From a checkpoint of a small image classifier: layers 14, 14600 steps.
Rows from block 10 of a small image classifier, named by matrix and row number. Rows with one number belong to one neuron. Each number is 128 + 24 x the weight over its row's rms, rounded and kept within 0 to 255. All counts start at 0. Numbers have three digits each. After the name is the row's rms in percent of the matrix's.
After each neuron's rows are labels from the 100 images, of 14976, where the neuron reaches its highest value: "strongest on" is what is common among them. Only what is clearly more common there than usual is listed. The data: photos of plants, animals and fungi (iNaturalist).
# fc1: MLP up (model.blocks.10.mlp.fc1.weight, 960x160), inputs 0-159
# fc2: MLP down (model.blocks.10.mlp.fc2.weight, 160x960, transposed), outputs 0-159

fc1.441 098:163130124121095124097136122146126145110146114165164138127130152136128120099123137142124115150152147116132147131119117118128103104157145130152122116102133151125129095172130088135117143110146073090143078081109117147132104121110087124161105107142116115143078169179111142142172132138137123110145130089138140094126143177126207160137154151126067130181127138116100122166098172127106112162088165145117103130148125098143131137134140122121093071112167127146125116147144121124163136134109167
fc2.441 105:138158102127108159094064158132144127122132123147143122116123067146134115129154105140155149128143074104174153125166121091163122125105108140123101131134147137132102132124174176122167160134115131091182115147089102131104144117139102085062130125097093106148131148119114104153158109145121132182103137103162148093135146083121178138162127126116109121121160150121157136121079130068098106132114118161116147123114127114129136104144170120117130105140133135122121124161114108125137103112115117
strongest on: order Lepidoptera

fc1.405 094:177183173123113135131154118134131164093108087118108040129113122104122114106129134096177124144143134121115109106146139144119100152147123131155149117147152171163155100156113156172112099086135128142102116126114100093137128131104109091110113123133119154099129158141109121150150115108135131102136121133150128149109104130097102163182117140101154172097122127113121118103106131104117068116142165151164107141116094137166144113152174158138154109095138108129112130145119108123160116116137175
fc2.405 096:166156100145163137110101076084113123109139124122110111122142136105125120094120095091078151114108118139143150097186108093147114126157160092101124133109136118112132126127113146133143107116107146075115088172124091093138147135127104152149114156143166144116116151125123117148153100154148099158078087150113163166131126119117139147138126168125161145089145134145140134130119081123142122121138155141148119128112142100106126122167120129134054156112140065131125130157121100108141100089101162
strongest on: phylum Arthropoda

fc1.103 097:125144151107122160150156088158133111099134203125112121107152138087144143149134106162162116109114098115111160172174157156159149124140140165125145126098109107156148145145144104136102144086099152141146121143131134138099186131143097144105092106156085144147147122147130173074156154138157099109122145145174153163145180118107110180132123146125144170104125143109146115132163171121122153132134104103140128133132105120122152123138123119149123147129173116130147148097120113080125135114108099
fc2.103 103:147162108096130151112085085119123149073116145083113124170130125104151138162095127104085134131116130170101135117171162116141136144100170148148077078100113111145127106130094132115132129087115139118169117103128151144114127148135172130116119160115152103110123120165087159139171168082128097120105143135123102121174115162177128125102149137108133154102140114149118141122114116104140103117120111106165124096115146108126156097093126122135139108147141114128179104104112114161087086138125115
strongest on: class Aves; order Passeriformes

fc1.732 090:125079133120131162113109127149122136099144138138110152139113124125167137138084110174126136104109165138142157153129130145172114111115125119130119162114158142120134077107168093141133113142109102139133121131136174127162124112154153105136101124108118133138165116104127176175099147125133172070145104124122073125150122087134119088146168154110093109108123094152151128142100150142096104140147107114109103184159110073123148111146159075115124128126118124107164103171139148121096139120172106
fc2.732 107:161093094114154165108091181101129089126140118159152136156118095117162169105133156116118116124154112154121130145133098121154114134127136119110127080071157157198151124134177120115152135113082137106173119159127156134142147099113119121124127111165142137172131122095116155067131112117117159107158139113138151107122134101138127132134137152120110118124136124117092159159131150144113179121112110160107086110126138093104136145096119153117107139119133125094164129130095134079072143138149151
strongest on: phylum Arthropoda; class Insecta; order Hymenoptera; family: Apidae

fc1.643 103:140132118123104136110097117127088120122141102136119136133100126151137129142137132132123188163118096208123140150131116088135140082082209133141112126173110136119110124129140123135147122160125143151108147147115135132099138127136121065115164100128051130149116104132147148136165169131089129123103186116112120133141127143092111121129113141127136127159140091113171096130129131131079172126134130128103105132125118141146109100114123150149112139133089169158145081117135162091121109153140098
fc2.643 103:144149116157093153152118116132152066128127107143126113094084140167154129154103149119126086164153145144125101133097118106118125098128138123127133161143119156130108090146151165127116149125151113134110168108117160096145178164109117133110128128122112084134118165129075138145101128144124142165154151157161145146126177101090151159108098083158144125143110126097126157088124145136145090145160140141129142141173094087145100110091169115118126085122111140119170146139115167120135131147175138
strongest on: kingdom Plantae; phylum Tracheophyta; class Magnoliopsida

fc1.346 103:140043154141140130105150100153143152119108126175184120119135136100124169113127122104159149147144142148101111125111156161131150091115121105111124088140125127132127175122112112090165146116104151161131125095176130127128180127156127141137136095100125148139099096124141145121171122086088090118146135153150137148149112129133100137125124149146118187137123094101144134102111090145146132117140137120157143146165129207121109120153123106108144114114111107131107165149121133105146118126150189
fc2.346 107:121121119112130158175152165144130125118138112152140087192147122131170119158153097132116135137152136129142117153109114148117148126127113121116162131113118094109174137124137121114081114106130137161117182133123122079135134118099161121136168153198141124157116088117150142110126108112119131151123119135081118087129114120178099119114107133112128104147132091120126100145127119137159151152137134167062125162096081130135146097189169120127116136137129154105170115141153104148177160110103122
strongest on: order Charadriiformes

fc1.145 093:142099154138161099135148126111155119119146124099126128144115143078130146160148125141116148137148122112186130108172111146114121143167141127135140141130137165144099134116097095130120124148104083092125162089107119070129131113101114149129110133161144104119106167172171116124125086103110101139095136078128102122153124152134192141136151137171136153094115133111118113115152147146173136109116153136138105183167124108143153153109144126139121102054163162137101134137130126122135090124159164
fc2.145 091:113111120117085124113133129178160119145126122120123075124099081149146103165157140114059114104153122105165117085146119126135121158140082170127163174161138143117134104138105153140191123121135161104147112156119126120164115065151147148150128094154132122158152137136099114137114111148099093133105114158187116128145128146122144139165156121076130171131170138122131132094096112114144135131127117156107122122165103139157120127110122108114123135115183109140131120148105135108151109123111166
strongest on: phylum Arthropoda; class Insecta; order Lepidoptera

fc1.59 098:129149117151123099083114110156160138100127143112184141131138128136139155141145131154141133114180118183120119117146213137116166097094117146124139115125105115193125114127101137124106125147156134151113112100144136128104182114120123111093129162100147132144165121108145141149175103149108150110116131164114117109149138161118131112162128132107149123121128122165132161139166155133115107150129174091158134158099110135138161103106174101183101128107149129133122110144170103150131175095135134
fc2.59 103:120118180096098119153140083106125141101145129160162142141142114142132142098113138159130139102159110144141098158131134117131130116093123138143122107086097149123128148139165132135097092133097093138182180106123117147087123166094089109168142120103079099142114128124103131113110116165152104110168141156100157090155138145088068106124104111096137167143141149146158118160139112168175139137135099116124093133099077150125127119153142134144114138155151080144114133097125102148126110132130143
strongest on: class Insecta; phylum Arthropoda; order Lepidoptera

fc1.480 102:152111127122142130124098152109124130126117160136120135153151126164153132121103111115123163170151151136132111112153136134081129108126111101122097161107146145170154172148135173148150120117126104087144139114128151127105155123122140149126059181094061111133165086158161127099167104109128125129105075090130120137131145189149132121067107138158109122139130140117131124115129119109136126107134118153095141162141081089125105123132113082105124101137104120138081166168145124099137143142137102
fc2.480 103:128087134141136138121143138069134114106148172107129136096126139161105106145112115130140128132139125149128091138147154130119126100115126097127130112154114103125111108077130146147123106089214161107119171115110099129124136141082109157148139117127170124162114169115121122100109117189130091174129139134130139123116161168123149123104143152148089106155131120120115094121144125080126131077153145118121103120158082200124113125148124130136103101107133116121122175118178141096149116134162150
strongest on: class Aves; order Passeriformes

fc1.623 102:202090158126147157140121097103191108084100150132127147151122078153169124118128141134143118148104133133114090143118168120145149145148142131141070117108097082125155146140101124117107127113123125152169141171120150109119131142129095111126116117120135148141136146101120125149087142155098110143112118136161116103178144118122137126137142169155102138128165134143126090120135164144097141129116146137209167107169127143099107125120148142110143118146106099130073139128110143158118128119079153
fc2.623 098:170129127118177144121115172101120141089139083097141172135122124144140140170156056104119132116124135077082087090152158120138130153078130137108142149145080095093131113168111144127114113107125149134142132111118134136123124145123135093153131165144136162162140157113125130157071131133076127117117112092143128113124114122110131097140139094115145129136164137093182068110114165131139111159128145115114122139116109111148135132111141109093114116141107095103121081147148122093125133095159126
strongest on: phylum Chordata; class Aves; order Anseriformes; family: Anatidae

fc1.591 102:134126119082133109095142122110155118115145175117109126130095135131131166129086097135098101108118112100119133114105116131103119124120159138136156120170140147127097138142125137100099115141073136161164166123148140138102104158097130153131106126156066133167138134136110078083089131147072127131152125130156106138137127139059130135156147125143107119130121084172117108110091166132172139112152114098133166110121118131132151154145140143122159174081169181137158136130135148151134132114157096
fc2.591 095:195135115117146127122096087158092148128109165147145149141102120109117119119146106143156131124111165116105143109153188142140112120135141183157143145134137141149171119123126142189127084170112107115109138124155111125134111155110106133129124163159138181082139171123127094086100151148150099142141102126141169107122131114161146106150133137127129091118099118114149161116161160077108133099145125143109116095143162116181117129135114128146160107145148128135132104182143127151110086095134138
strongest on: order Lepidoptera

fc1.260 103:151083164120147136155105088135159141137130092165135149167116129122131145137158187099104131125120133112119126128157133162081148116115127118133147104127161131124163153099124161124174098106089157188136185096129165116154131109130093112176105117159112092106104146128126132111133138090138120114114127126093111133160121113118126159157129085115130156104115122108094135126141111129099135120135161145135117179118103138143056116144121122092105143103169085146101153155088136109124114160121110
fc2.260 105:120155116144093122131107129144141109129139149135124136135131081135122154145168109120103138129106132135132111124154151106100115131147142112103178135130116132109155154108134134125129152114138177151149092152066078099127149109105079144142135127131141152151095118119109126174086089148114137149112125110125084119133081136134137152125115136091139113090105080147134123122159090130183135148129112131180118146111139130114121127071148102090107222156117129130133092121142127106141112069115152
strongest on: order Lepidoptera

fc1.507 105:102118129066141123084122173105147113089116115145111137133137142145092166144086139130111128147094102098160096158147143138170075133124108122171143106107138093101101165158136156168138128127147135119129144118132136123158136112109135125111127103080097148117157072132103138123139082112095121104154116147126104159121127170093170140121114131118147153145111143095129141126103124100078148143145150116100105176109112131150121141079135130133170097111100133122152170128139158100141169162149142
fc2.507 103:134076140170124142113150127121143135113171116125089125152131095116062102130065153135121097129143107162130101121114118096119132123129127087165162113104110122098122145129167128144148136120139132123143147146140112156116174149123167149170098147120129150161178120164110137150099091167109133136150087107128131167163102128126099116102148136155139103138135111111157120129112112142110124111157076134134083100154114143145125153138124089146142106154103100119160141095174152121194122142151150
strongest on: class Aves; order Accipitriformes; family: Accipitridae

fc1.563 097:090119117128151148130103146155142076106130122120137142136126149127100075133109124127080074120113158192137135162115133109141161106184156130121125141170124152101108121147138135117089103123167095136134090166114154115116142134165124130129123152159111102146142119132162118154114100188093120113076120117147093137097155151099172101133136112107121157105161133157133136161154125128100141123147097169164110138107112148149162129096127092168144114127166141143144112094111111147132109133134168
fc2.563 093:111117117130146149121154142146129105119135109122176136146132114130122094100132151148195126116131153142100116092102162124159152143164137128163108123129130162143137115129084125099119149135145146126110127128100143083111131111099141123118168161101127083190145131139147122159091127172140114111085148147115129165166128104138153118121153156151134119137094137116186139186106087126126119117171119176109148149106155106184142149108179147132084093132175132127133132126120115100154140115156142
strongest on: phylum Arthropoda; class Insecta

fc1.361 110:104116142127100120086157138156130147121107136181112119152149103155125088126127098117118138154123098066115135104119146104109088124154120155139091097077122139110124099124131154105103082132131123139134139114136127126116084095144116194141132088134142123124151151114114138159101163137075105087101148124158126155127090155152150134131103119144100115130148138202111097168122102154094120141164111141122085157125160108112114081122144170089129126123139118145158142141136164143129117127112095
fc2.361 103:112122091151099143120135148153144154131102110157097150131158097148122118172142114125074140109160137096095141131128095104134123093128088100132156130127140175130114137088107142095130119185116134135126115103143132095158102145127086149120157104128112161147170112135112134119142129152166117142129156120154122123114095111139145157140112138102103155092103143186175094143154121124171181130138158082135125140101109100162117109123121116123123127120132174109120073104133168155184115099112109
strongest on: order Charadriiformes

fc1.332 102:140115141100059188119114113117116128135109110129135105136189103126146101123088126143143119142111091133179081147115161118150101124153096119173146115143143100137117073103118161140159125153125121111145128090153101125130145094130090196136141105173160150143145130148127142132137130138127124148076104156139115111123094084114133083135104130135186141152072103139129132129124135130093163113161119118136108104129109135095103140123127112105127103095149076114143112106125148137134127146140122
fc2.332 099:151121125140111125136155117107136142142117169091085136111178154147174119145115145129103111151107124141136138103117142143166130128121109113139149139156098114102094116125121126071129141129131136101134095132129105190090122113076097158152139113103154103102144099153095134135088145145121115150064115107114101096044157068167128179144132151102127095143167098119115112111111151156127154139125124138135134117115129134144149123117137111110133153087111100136148118139106172166146134145130107
strongest on: class Aves; order Passeriformes

fc1.51 089:156097135063151175146116101114124090151162095120156110115154122150077096159163177111153105135154129142154130119149150122138141104155158121113141122136158124137137131130097162101141083114103112154174151155150072141089169110137065116099130116085158134126136128119107158097172107105103110143115139140138119145131164143147163128149081094143155139107131122071136129121144149107084099122151116140149164116130139112134154105115147082119116133129142110140122109150146144120131114110143131
fc2.51 085:110145095124128198085147132107114107163153108132120121129125145156152074145149122121097156157114115125183108124129176144147134118106144140125127133112082096107129127105157144121170139126160080112117143144147114117123096142124080134108174082133139128156075116117096139095121133116090134122143170111093129194135135112183154127123106116096112110094111130112142146165127112127168134118139106097098133159144117126119135071108112135101151122119109113098138101124103127105143164113109157
strongest on: kingdom Plantae; phylum Tracheophyta; class Magnoliopsida

fc1.680 098:139157098145141149117160118109149126140147132151082104147124101169193140145142115106107149114182106139122122109142120141133147118146129163115137136121151152162113145062134080095143126089124144122143117130185124117098147151145113126116147132160153152142100120168131148113102123107124125084163135079110108148117137122069096131129131111114121123139112092153097101123137102087136092150163102153138122089074126108143145106152181098150143164097180130147126099128139110138128104117148120
fc2.680 101:153069107115148106089113116134101103180152118097145108144149128117105159154122128163087138120111105117096146091121098095096098123133168141141097112138100132090137142098138106096116136129129123142114119123116118100137199144129165145158124128107151136133101153146110129147088112145115160096129130151110111157089159081128116137125142162114128129155136122113141119135114145144133128104138102165152181104125149155114142116121140144155178158106083111105057090119156150094130146167156116
strongest on: phylum Arthropoda; class Insecta; order Lepidoptera

fc1.670 108:117121124120097125115123127173132145092180138119114113126139114116090118158171119098121158140145114152110119138141137146137124141144130146132160130150152145119176143061164145103128113096148119166124141152081137118125101144118106135145101088139157119169163126117101105141092147096161131148131068102103123167188132127117125108103175133139145135103115136116061105137119085117102147090145133109156104149119149131147148133145142128101145157143185134131150110102081110115132083111160121
fc2.670 101:129129143129119094117115148162147097144116102118104123166103099093127090136162110108120150113090100083153122118178181130102107132177126156126155165141106097120144173082120118126095116118112111158136133107135137104116144095110111131165127105118131151132165128132106091154170120158133172113115123125111124073135108104099133146123175154114109181140153110171142145148183121148110114104157135142166132131081138114173123128108097114089136145164115099136116107089119143136102129133113143
strongest on: class Insecta; phylum Arthropoda; order Lepidoptera

fc1.308 099:102142171094081137117084141165116176140098174159112120184122097116109138166164135188134165141151131124114087151104094149119127126126130178152138149112108154117092122137176111149166159086135119141132118138148112121137126152107109177117120129142112152094134085155127116082097145111114120130130164135119123136105106140125052120142113146118126094134144148149114112145120120145114139138122135121178127156153124111129126114138167116136123103119123153088135146157140133126112150186142095
fc2.308 102:140140127151131123129140165094165162072100140156111105111146110165115132170134086135117133140157156151101122150130152096135149151114155125126134171153145168090130089153108172166118113102119126111123136132129137132143144128089101110141187121103131161101116132129104121129109116145161128173107143106142123122082135095138121181135140152087116108119132099127154099099161100113124114167131069102147109126113134151109121122174146167201129085137160133083136159134143116113117128124121126
strongest on: phylum Chordata; class Aves; order Charadriiformes; family: Laridae

fc1.393 100:148105155122126166147129098116145131124066155120141125145116153131119123133135177111116120142099092109148118146089127098114121106074127104139145107141141130151111080123088112123114152119141115120143137136133130140137119158127163142132135113136116090115136167073183142137109156109123093082119117117162160125106125089094152080127161134110115155100154158116131195157078120133122173162169134158102108106107165107127132116119113083122130127117113102113132185105136111121144131078153146
fc2.393 100:138149110125106150082113123113137088145138151145132125137146112134140142136103149089120091108130108102158135153140156088101167077125161108137172145135155127112086133170143149155116167158124146075152131114108134138148152153132151145139146127141124125161143107119159101125125128138140148156064124111139102110133116082126158117129138143148120165146118113127160165129116116113153153150146117094157181153116172109050150144140093123102130086103122145157139168178122139165136145121134099
strongest on: class Insecta; phylum Arthropoda; order Odonata; family: Coenagrionidae

fc1.330 100:141127126116150115175107129112127157109117123163142114142132116147131135148139114138163129119123128155110091116153053182121076112173117144126112145119164112146171149139143159130105069128136129076137121112137106122131133152146117134187102139087096135101130102142123131177120166164099106133123104166146166155133141094141112110118179095156160175137156115128142151115139130109131148106107131087102122139081091153112117146127146141100126165118121122118119144107097159146138166130144087
fc2.330 105:146124161135117126182114145113096161105154141145159105118134125122151131138131078144124118148088166142118124090173125162107098101128124060175151136094125107146104130089166135159170115157143080102125175081083089094126111154125113130174117137132154127089102165130141157109155124137115141175143170109130109120130116138115135118122120095111122138129167140098096132118074147097141129135123113129131165147138101146107157133103132148109122110111134138153100121159140084154140136152120137
strongest on: class Aves; phylum Chordata; order Passeriformes; family: Icteridae

fc1.282 106:120089141139146128119094145124117106142120068129115148119167134145059121122156127160134086107098111091131140119146079113164090117107079130098153136138106113133187131119092131164141113131126080121099163165138130097119083137113088107089096124131126133098126060123116165146170163130126113109123101116137120153127140140120167102101104124119132158123116130141108130104095128142113130124123134156117131147138116139106151128109071126138135139067076146156109119093112138121114132115161118
fc2.282 100:136144150117124104123130118128123119133113134126130106118114130112114193109102131132104143085134116167095146126158098105112122109099132142129140097096168084094164144112120146130079120141166116146106131120118131109106129096112137165104185067135121132098101116142152131152142131129110155151101142135108112142067135124088100166138102133107143154163127142153138109118094176122136110149105084134183111131153122146127112137105161107195157153097174134125093103121142100139113162092107152
strongest on: class Aves; order Passeriformes

fc1.249 104:111127155130111172153112100158148146163103157138121123134119163121144176166109095092138146129163154101151116159140087153137148134148133165159146103119081132101135134101106121143121135148173124157109093089148134153153126137130172147119120143162138131135155129099132134153149137103101165121090143125101117135103095122123153130141135137136106076092045118120103152110102107128149115158112100138156116156101130079139098095083132134139121082135176132133097101134107135160164147140125115
fc2.249 100:123133145177116148119139126133117159098131142131140124156130135130112082100156105169145160110112108131128109119146119081126132107098132126117112151147144142085130121198117074110158128160140098156121137139142169161159102148120151151104108095096155128128130105147101135091184089120116149097104130155106077111086127095149111140184163089133147139153122130137159094133122132131097138156177136140157139124148091163113105163117092132105149116165144096157142102130135137113108109145156115
strongest on: phylum Chordata; class Aves

fc1.235 102:122091112161123105129130104137140099113158106139154093168193104101113108160148175134140088105124114147130171143176158131078124084110130157124072160145116123107180133163137106082107107101144132133072129149172129114132151103152130187142133137104130098122094135125130131116141167153116141145106104150148105139082158132106167141147164128170141151131110126141122106119097114105108131093131111143142145126108149091154133143162144117136141119136099123113151121122126164138101121108152106
fc2.235 099:136175119143113121085097098173136105052118101083099119151127089120117171117154167139158135130104124108111130173157158125133101129076135136134137132098143114144126129104155118111124139133087169136101105146114122143131147138098170143119126139094146169131168122167144089122075105126130138142141143147116162151116130080130142140146163166126121111133113138142170158118114181110085118105126097116140126103130110088139094159130111155108120069106092107126136126121123132148155123123153116
strongest on: class Insecta; phylum Arthropoda; order Hemiptera

fc1.133 101:176140134110132080089110118165172101129130106150178094113150100126136119130095117148156170133120173109149084156139157123108134106115146132162126129149106142123157145147128126179146118119114128179117134122125179127124099120165170133131110110088180101119112113119121111122114124124099131112102118094123133101171119130107124105117133115108139121127139096141111131150071144138095125120157125140131157137145102186144126092127098092143126117142129071120094107121181112129126164162067132
fc2.133 093:122116097120132138114113132113152108105100076139173166163121099122154115100126084095159146143125126155106063144119111103097118107120133113091128118179104091141137122163129132117170125104129089146152138108166168103157176119132132128071119113131112171150139145121089144134129138166181105146110117083153139122146123102105136132164099146109124157109123108120114111155142119129121106158143154162111110130134129135155150101162182118129147133146100066141116104162136110137111150161137134
strongest on: order Charadriiformes

fc1.353 114:117147084156060147100116155160123131142108076170115096131127111108136159153138135106116150099170113133122125117124114120130183145108144181150177121084135131112112170139136105146115109123133166126131140104156144097109109126136142124122113135132113102133146096113139129146177085123111130131113143173074070145132144116141114127117151078105120081145130141122131117125130108163137119174153137129120166160133170089093151169148125132144094082115130138119132098118123154114174096134128134
fc2.353 113:119105114119137107129144115148107125172153100132101156146118046134111112165128158131170138121129127131161135145137124084148119129104188145144127153133148128126109121140146114147123138112136118129134163112148131090151113135128158192122146143157161114130135108130099140050122130146149095138112109140107090092121127137157111150161136134123088094157162126107148092156149109160126137130085174130143149107157151161148137136169147167150137110093163145107121120128088091122153179131122158
strongest on: order Charadriiformes

fc1.127 105:132126104160128139156134136148108169133160143165126095111145109140150133152141152082141113126124183146168103176135096113114116109127119126121135148148166107114181169133111132130135182151132144142065117134092106102163172152094128139149099139122126130069090125118099112127135094140126135131100110153109146140152145172133120136117139115093124161106138146138171051113085134136069126120131152158099105140141132106116115104141120121108178166114126122119141135101114153142117105122136107
fc2.127 109:095085134095154131130109137116113191120134133121115132153154108147149122124133104131136096143110163107099091129139140121073108177096056158158139133181120144095116128158102104093129173098130139131143149111154093117155151165123163128155122126121107134083163139126115110123137135156078137099101110136130133112144146124088138119135115103130119173125151176106120108157099157135112108135107112124120085138123156163126094151184112127136132106150132120133186102142112140154117147097153129
strongest on: kingdom Plantae; phylum Tracheophyta; class Magnoliopsida

fc1.688 097:118101141122148162082144119148155093144126133133087139104145103129087134070159151117110182114147142120140092136107182190154146123093147125120094115129146126130157135110126123120130133165079127123125154141121100118130136108161127126122130132136141112087119091088122138082081152130143119104093118118112105110106125127157120124120140116128118171118124125102158121145119132179114081106138127104149162144083123107101100067102114071164118089131129076146109116153134130127130125150163153
fc2.688 088:111065146134096114085150140092117115136138145156116099147130129116121199105115106097079166137100182103146102104122163156119123142155164116133122133102113125118155123092151116105138091112162158107129163138105133148119132130110143172136149156156136146141131114106135183109145122157122125142138105108109115143122119134146173123094118152102128126097094132130130118105147152127158124094126088111124093114085094139098141147156129142132110076176148087163099150104150142119153094092138148
strongest on: order Charadriiformes

fc1.76 100:100090117130117145125110140183110163105101123114122097134122147140168122159094121127070151154146122121146148137109131109097160123112117101114125110112138092119148086125110126088138148128097106130124099144143114137115100098099114139127128142117121142155131106089110105142105114117096168164076148101096103102157103145104097126143090122079097142131088158190165093113118118133079156173155121133126098156141105107125159108112119114124145130119140115086108157076145067123134127140145136
fc2.76 100:058123090097122153125101094133109138154120108118142122131111112126095129166121137098130173132138103129113126127148074085119116119115124112121145114137122135095127115105128078080155164143105160154133108177125121098114106104140132144143095134101119129134076128135128137167123122127128112112126134150122147106140174117160152135154151091158125140112085125143136193129175151095154158119136176137132123190134113123080137156090104139154129148147095114104132107116108183137117162160119131
strongest on: kingdom Plantae; phylum Tracheophyta; class Magnoliopsida

fc1.128 106:141114141121121159104157127122134111151163127169067108130157138148163125123118108137157116164147118125136081116168117091083158112120109135130094106139157092142090109147111155117116156126152114156118146110102106123145102132145157132159137120167089136175128087088172139089151125121102105110134181098160138137175112167128144132154140151123143141132153122135147099147125169113122159122073115145155104113165124148130113080166143114171156132113136130116114121082140107135116111097086126
fc2.128 103:103126138149096131094108136099153142144090124091139152111147098139123122095176117103176141147158127113116104135172114096139149142163148134147115120125140138133131150124160149144108151150112109161114148074145124123133118109158176171110170132129100176140110121109075144122113147116144093121158100127161068117156107142122098147152112118141170096144175145122133104123145128091121176149153106163096115145160129162149122114101141144108113129169123141081158147137148093078104122124136116
strongest on: class Aves

fc1.695 097:128089122124089127112161097120140138101124164120178120124145115159094123135146138137172180102141104161129071160112127179153146110137131160105126104133146115135137124151170101126130152111136132161157139140116093110169134141135146114123078149090181115120121106110160155151107090091085141113134139159183147139154092144156110147137147149093095151160101125109117086148159110144145095150104115138129166122118147147108167114104136158145102082105109156137139146117105120114109120119142146
fc2.695 098:136103143106129151170160094107099107115147180132121122155138100119119092132108112127112149109111123118193136151145094117125130140142097120154131142123142119130126142144151148138132112120109108173149153111128140139158107099130132175122095143138125059164101135081147150128093126107117131114194163150084134129112134134169130138122135130174131142139129136103097140121129146072142135127158096077143131112099119147105140149110059136138129146154155130178129115118145132079109139072110163
strongest on: phylum Chordata

fc1.733 101:125096134158107138146152132144108156109139109101136101158172115090110097133138105100142130144154116149137127170159136164177126132145097127135119087125168152075082105136131107107122128097150162160151134082154077085107110123132113118099096104121155114122128153140088116131148137136141124088118131102101178139119133116111106124130136165154120134098164096126100139084100154108124112138075139120137106142142152131119152116125174110177084109140175129161134111145139075132127117122088129
fc2.733 099:138150129189121102120119162171089097129147115100139152134146165111106147131189117081116142151139107107126111168174095128129136097132086085136155077093136146102123153135162124154130101138122122119155165139126110130161136158142104100154146111134125103135102114134120119124098110160079067131140085096126147116124123118155103138139104145141159154136100088087125113119114161152128158110121120138158097145107150136137143143104185137166123133138134107127113130137133137140139146119140054
strongest on: phylum Arthropoda; class Insecta; order Lepidoptera; family: Lycaenidae

fc1.167 090:159128163089152145103142097129117160115131140096107169135122184122078128169117116103079108084109135110165112163133135128136146161120119066045099123131117145177132147108148179127156135121118097113132136110096123119151116116122142094123124097118137151120120139134068137125108145113118092110094176109127126117136077148135156127118144123138122125118123120134126142134079103121113152152158136127171106132164156123114164127139173129085093133155114129128113142151148115101156110123144110
fc2.167 095:136098114125131198081149184184094090155146092133115117135120176102164148140094118091103150145117102115093110168110117144132128097094132122098152158129106102130109153101177101141107101140149109092077140104110113117118115129122146164152120147126120166107148151153124128089128105132111140096147135102106122139130083094196152155124106143133146081083128112157111151129115113119119121138087129100139100107129134147101151118120134131137113180134107104124109128129125135115163126123134118
strongest on: order Charadriiformes

fc1.336 101:125128157126130142152093131114138100083101156108104112114090093088147105120127130135153147087140113130164077126121119126104166172145090100159138160096115146110149136138135114120164100080123076122139163110119094146171135069116147168170110100156125118109146112109108146138148136152136141118163144107111126122156121103120137140140153107130107136142103117119093138189126113107129159145197112177112134146145114131098163121136126145145146092106117130155099143145153125090078118146130142
fc2.336 098:146111116094096147124129184144121141171102122147118109124091090115152097087125137084157100115154145133143137158145117131118146176151116126122161122120135163113162107180095122094170114096146167127142113127132171136132150140109098175135134094200152113127109093141138090124115125129118117144161148152154129119154126127108144142144126099109094122133137112170123128140124119109135150082120157146118101126132119103142118137072107121108101100114122149173126091180107122073147128086145125
strongest on: phylum Arthropoda; class Insecta

fc1.147 100:164110085075171126091161109093122092133140121138140176126109150125118113129090131175138156121116164150080116172123078121164162109150138088125135149142169129172097114110119113156151141155121127103154162102141143136115110122135132136120085104096188124119135122114135127122128124148105155092128124080117127178125111148083117118152145124139169139150142083148128096142165134126131145163099151164109150168107146112139158140100137102116106114120122113146138129179106132137135123144124094
fc2.147 099:104156092067159149172123115150144107119131091133110165154087145163164121140136096116100142139112119131116135154162112109098133103107153116116111050123096121137081128147187124107161119108109097131114120107164111106127076143107115137125158122131163158153134106148119153096117118115121115104110144124106158107109126101113107112159160144081118158141116103129098101103140121106124127140131112166079116110140106146078155112095128089111103114096097074141145136141150150123132125121137131
strongest on: class Insecta; phylum Arthropoda

fc1.358 104:163111124141109144124114152080135143120116129111157106133166098135110160147124112140103137064161132144118147123107146113153158123116164177176108140110111134125116165089129189083136133122138104173131121189115120114134131134111162132135100116132162150127088141150137136126145141140082164136121120111116093122084205155144134184171158135157098128105125138150119122166132158112142120141118090127134106162108111170158107143138126143129166143155116133164107141118126149142113134100147132
fc2.358 105:127151151134135088110131145116131091143099155157106116093093116106142136109128110102143171080105128125132141208125078154141140152140155124153171130115134162136135123113096117097163090131076080158146124114126117126168160174107134111141172092112099179128125153145142123132134144163096124122133115127114111153139092139163124106122166133127132124115101131113097117153124114099143115128107110105117176155160075168145106155109118186105110135150152149110105119091131142122121141126128118
strongest on: class Insecta; phylum Arthropoda

fc1.374 107:155140092148162115121130138088090071136092130143143095138163104133101129154129122168101123102099103187095107125127090143167108128135106139137099093129138140134133168116104150160163130137156095086140091068133130123145127117110122109088126117153110146138127119116124118120144119124116124122077099139113130130117144160108144127159168160070168133118134100112161159173136142112147146142098133118104103159113125084104121161077127169104121157125137128131128110170123179101128134128149112
fc2.374 101:139124145145094160149108130151098122141140154133121131065119096087120125132157116134117184128074180090122064145142145140125106081123117118147136151155146131129125099105135129130145138119099111118146107139088089119120138184108103113143145164144122108153098143126111103102130126140119108133132157134101108133131125130197132135116094113102147101135132100110109094157128117160107138136143149137113148134159092088174132085138116121109114138067110128154174130138132136130147060137108096
strongest on: phylum Chordata; class Aves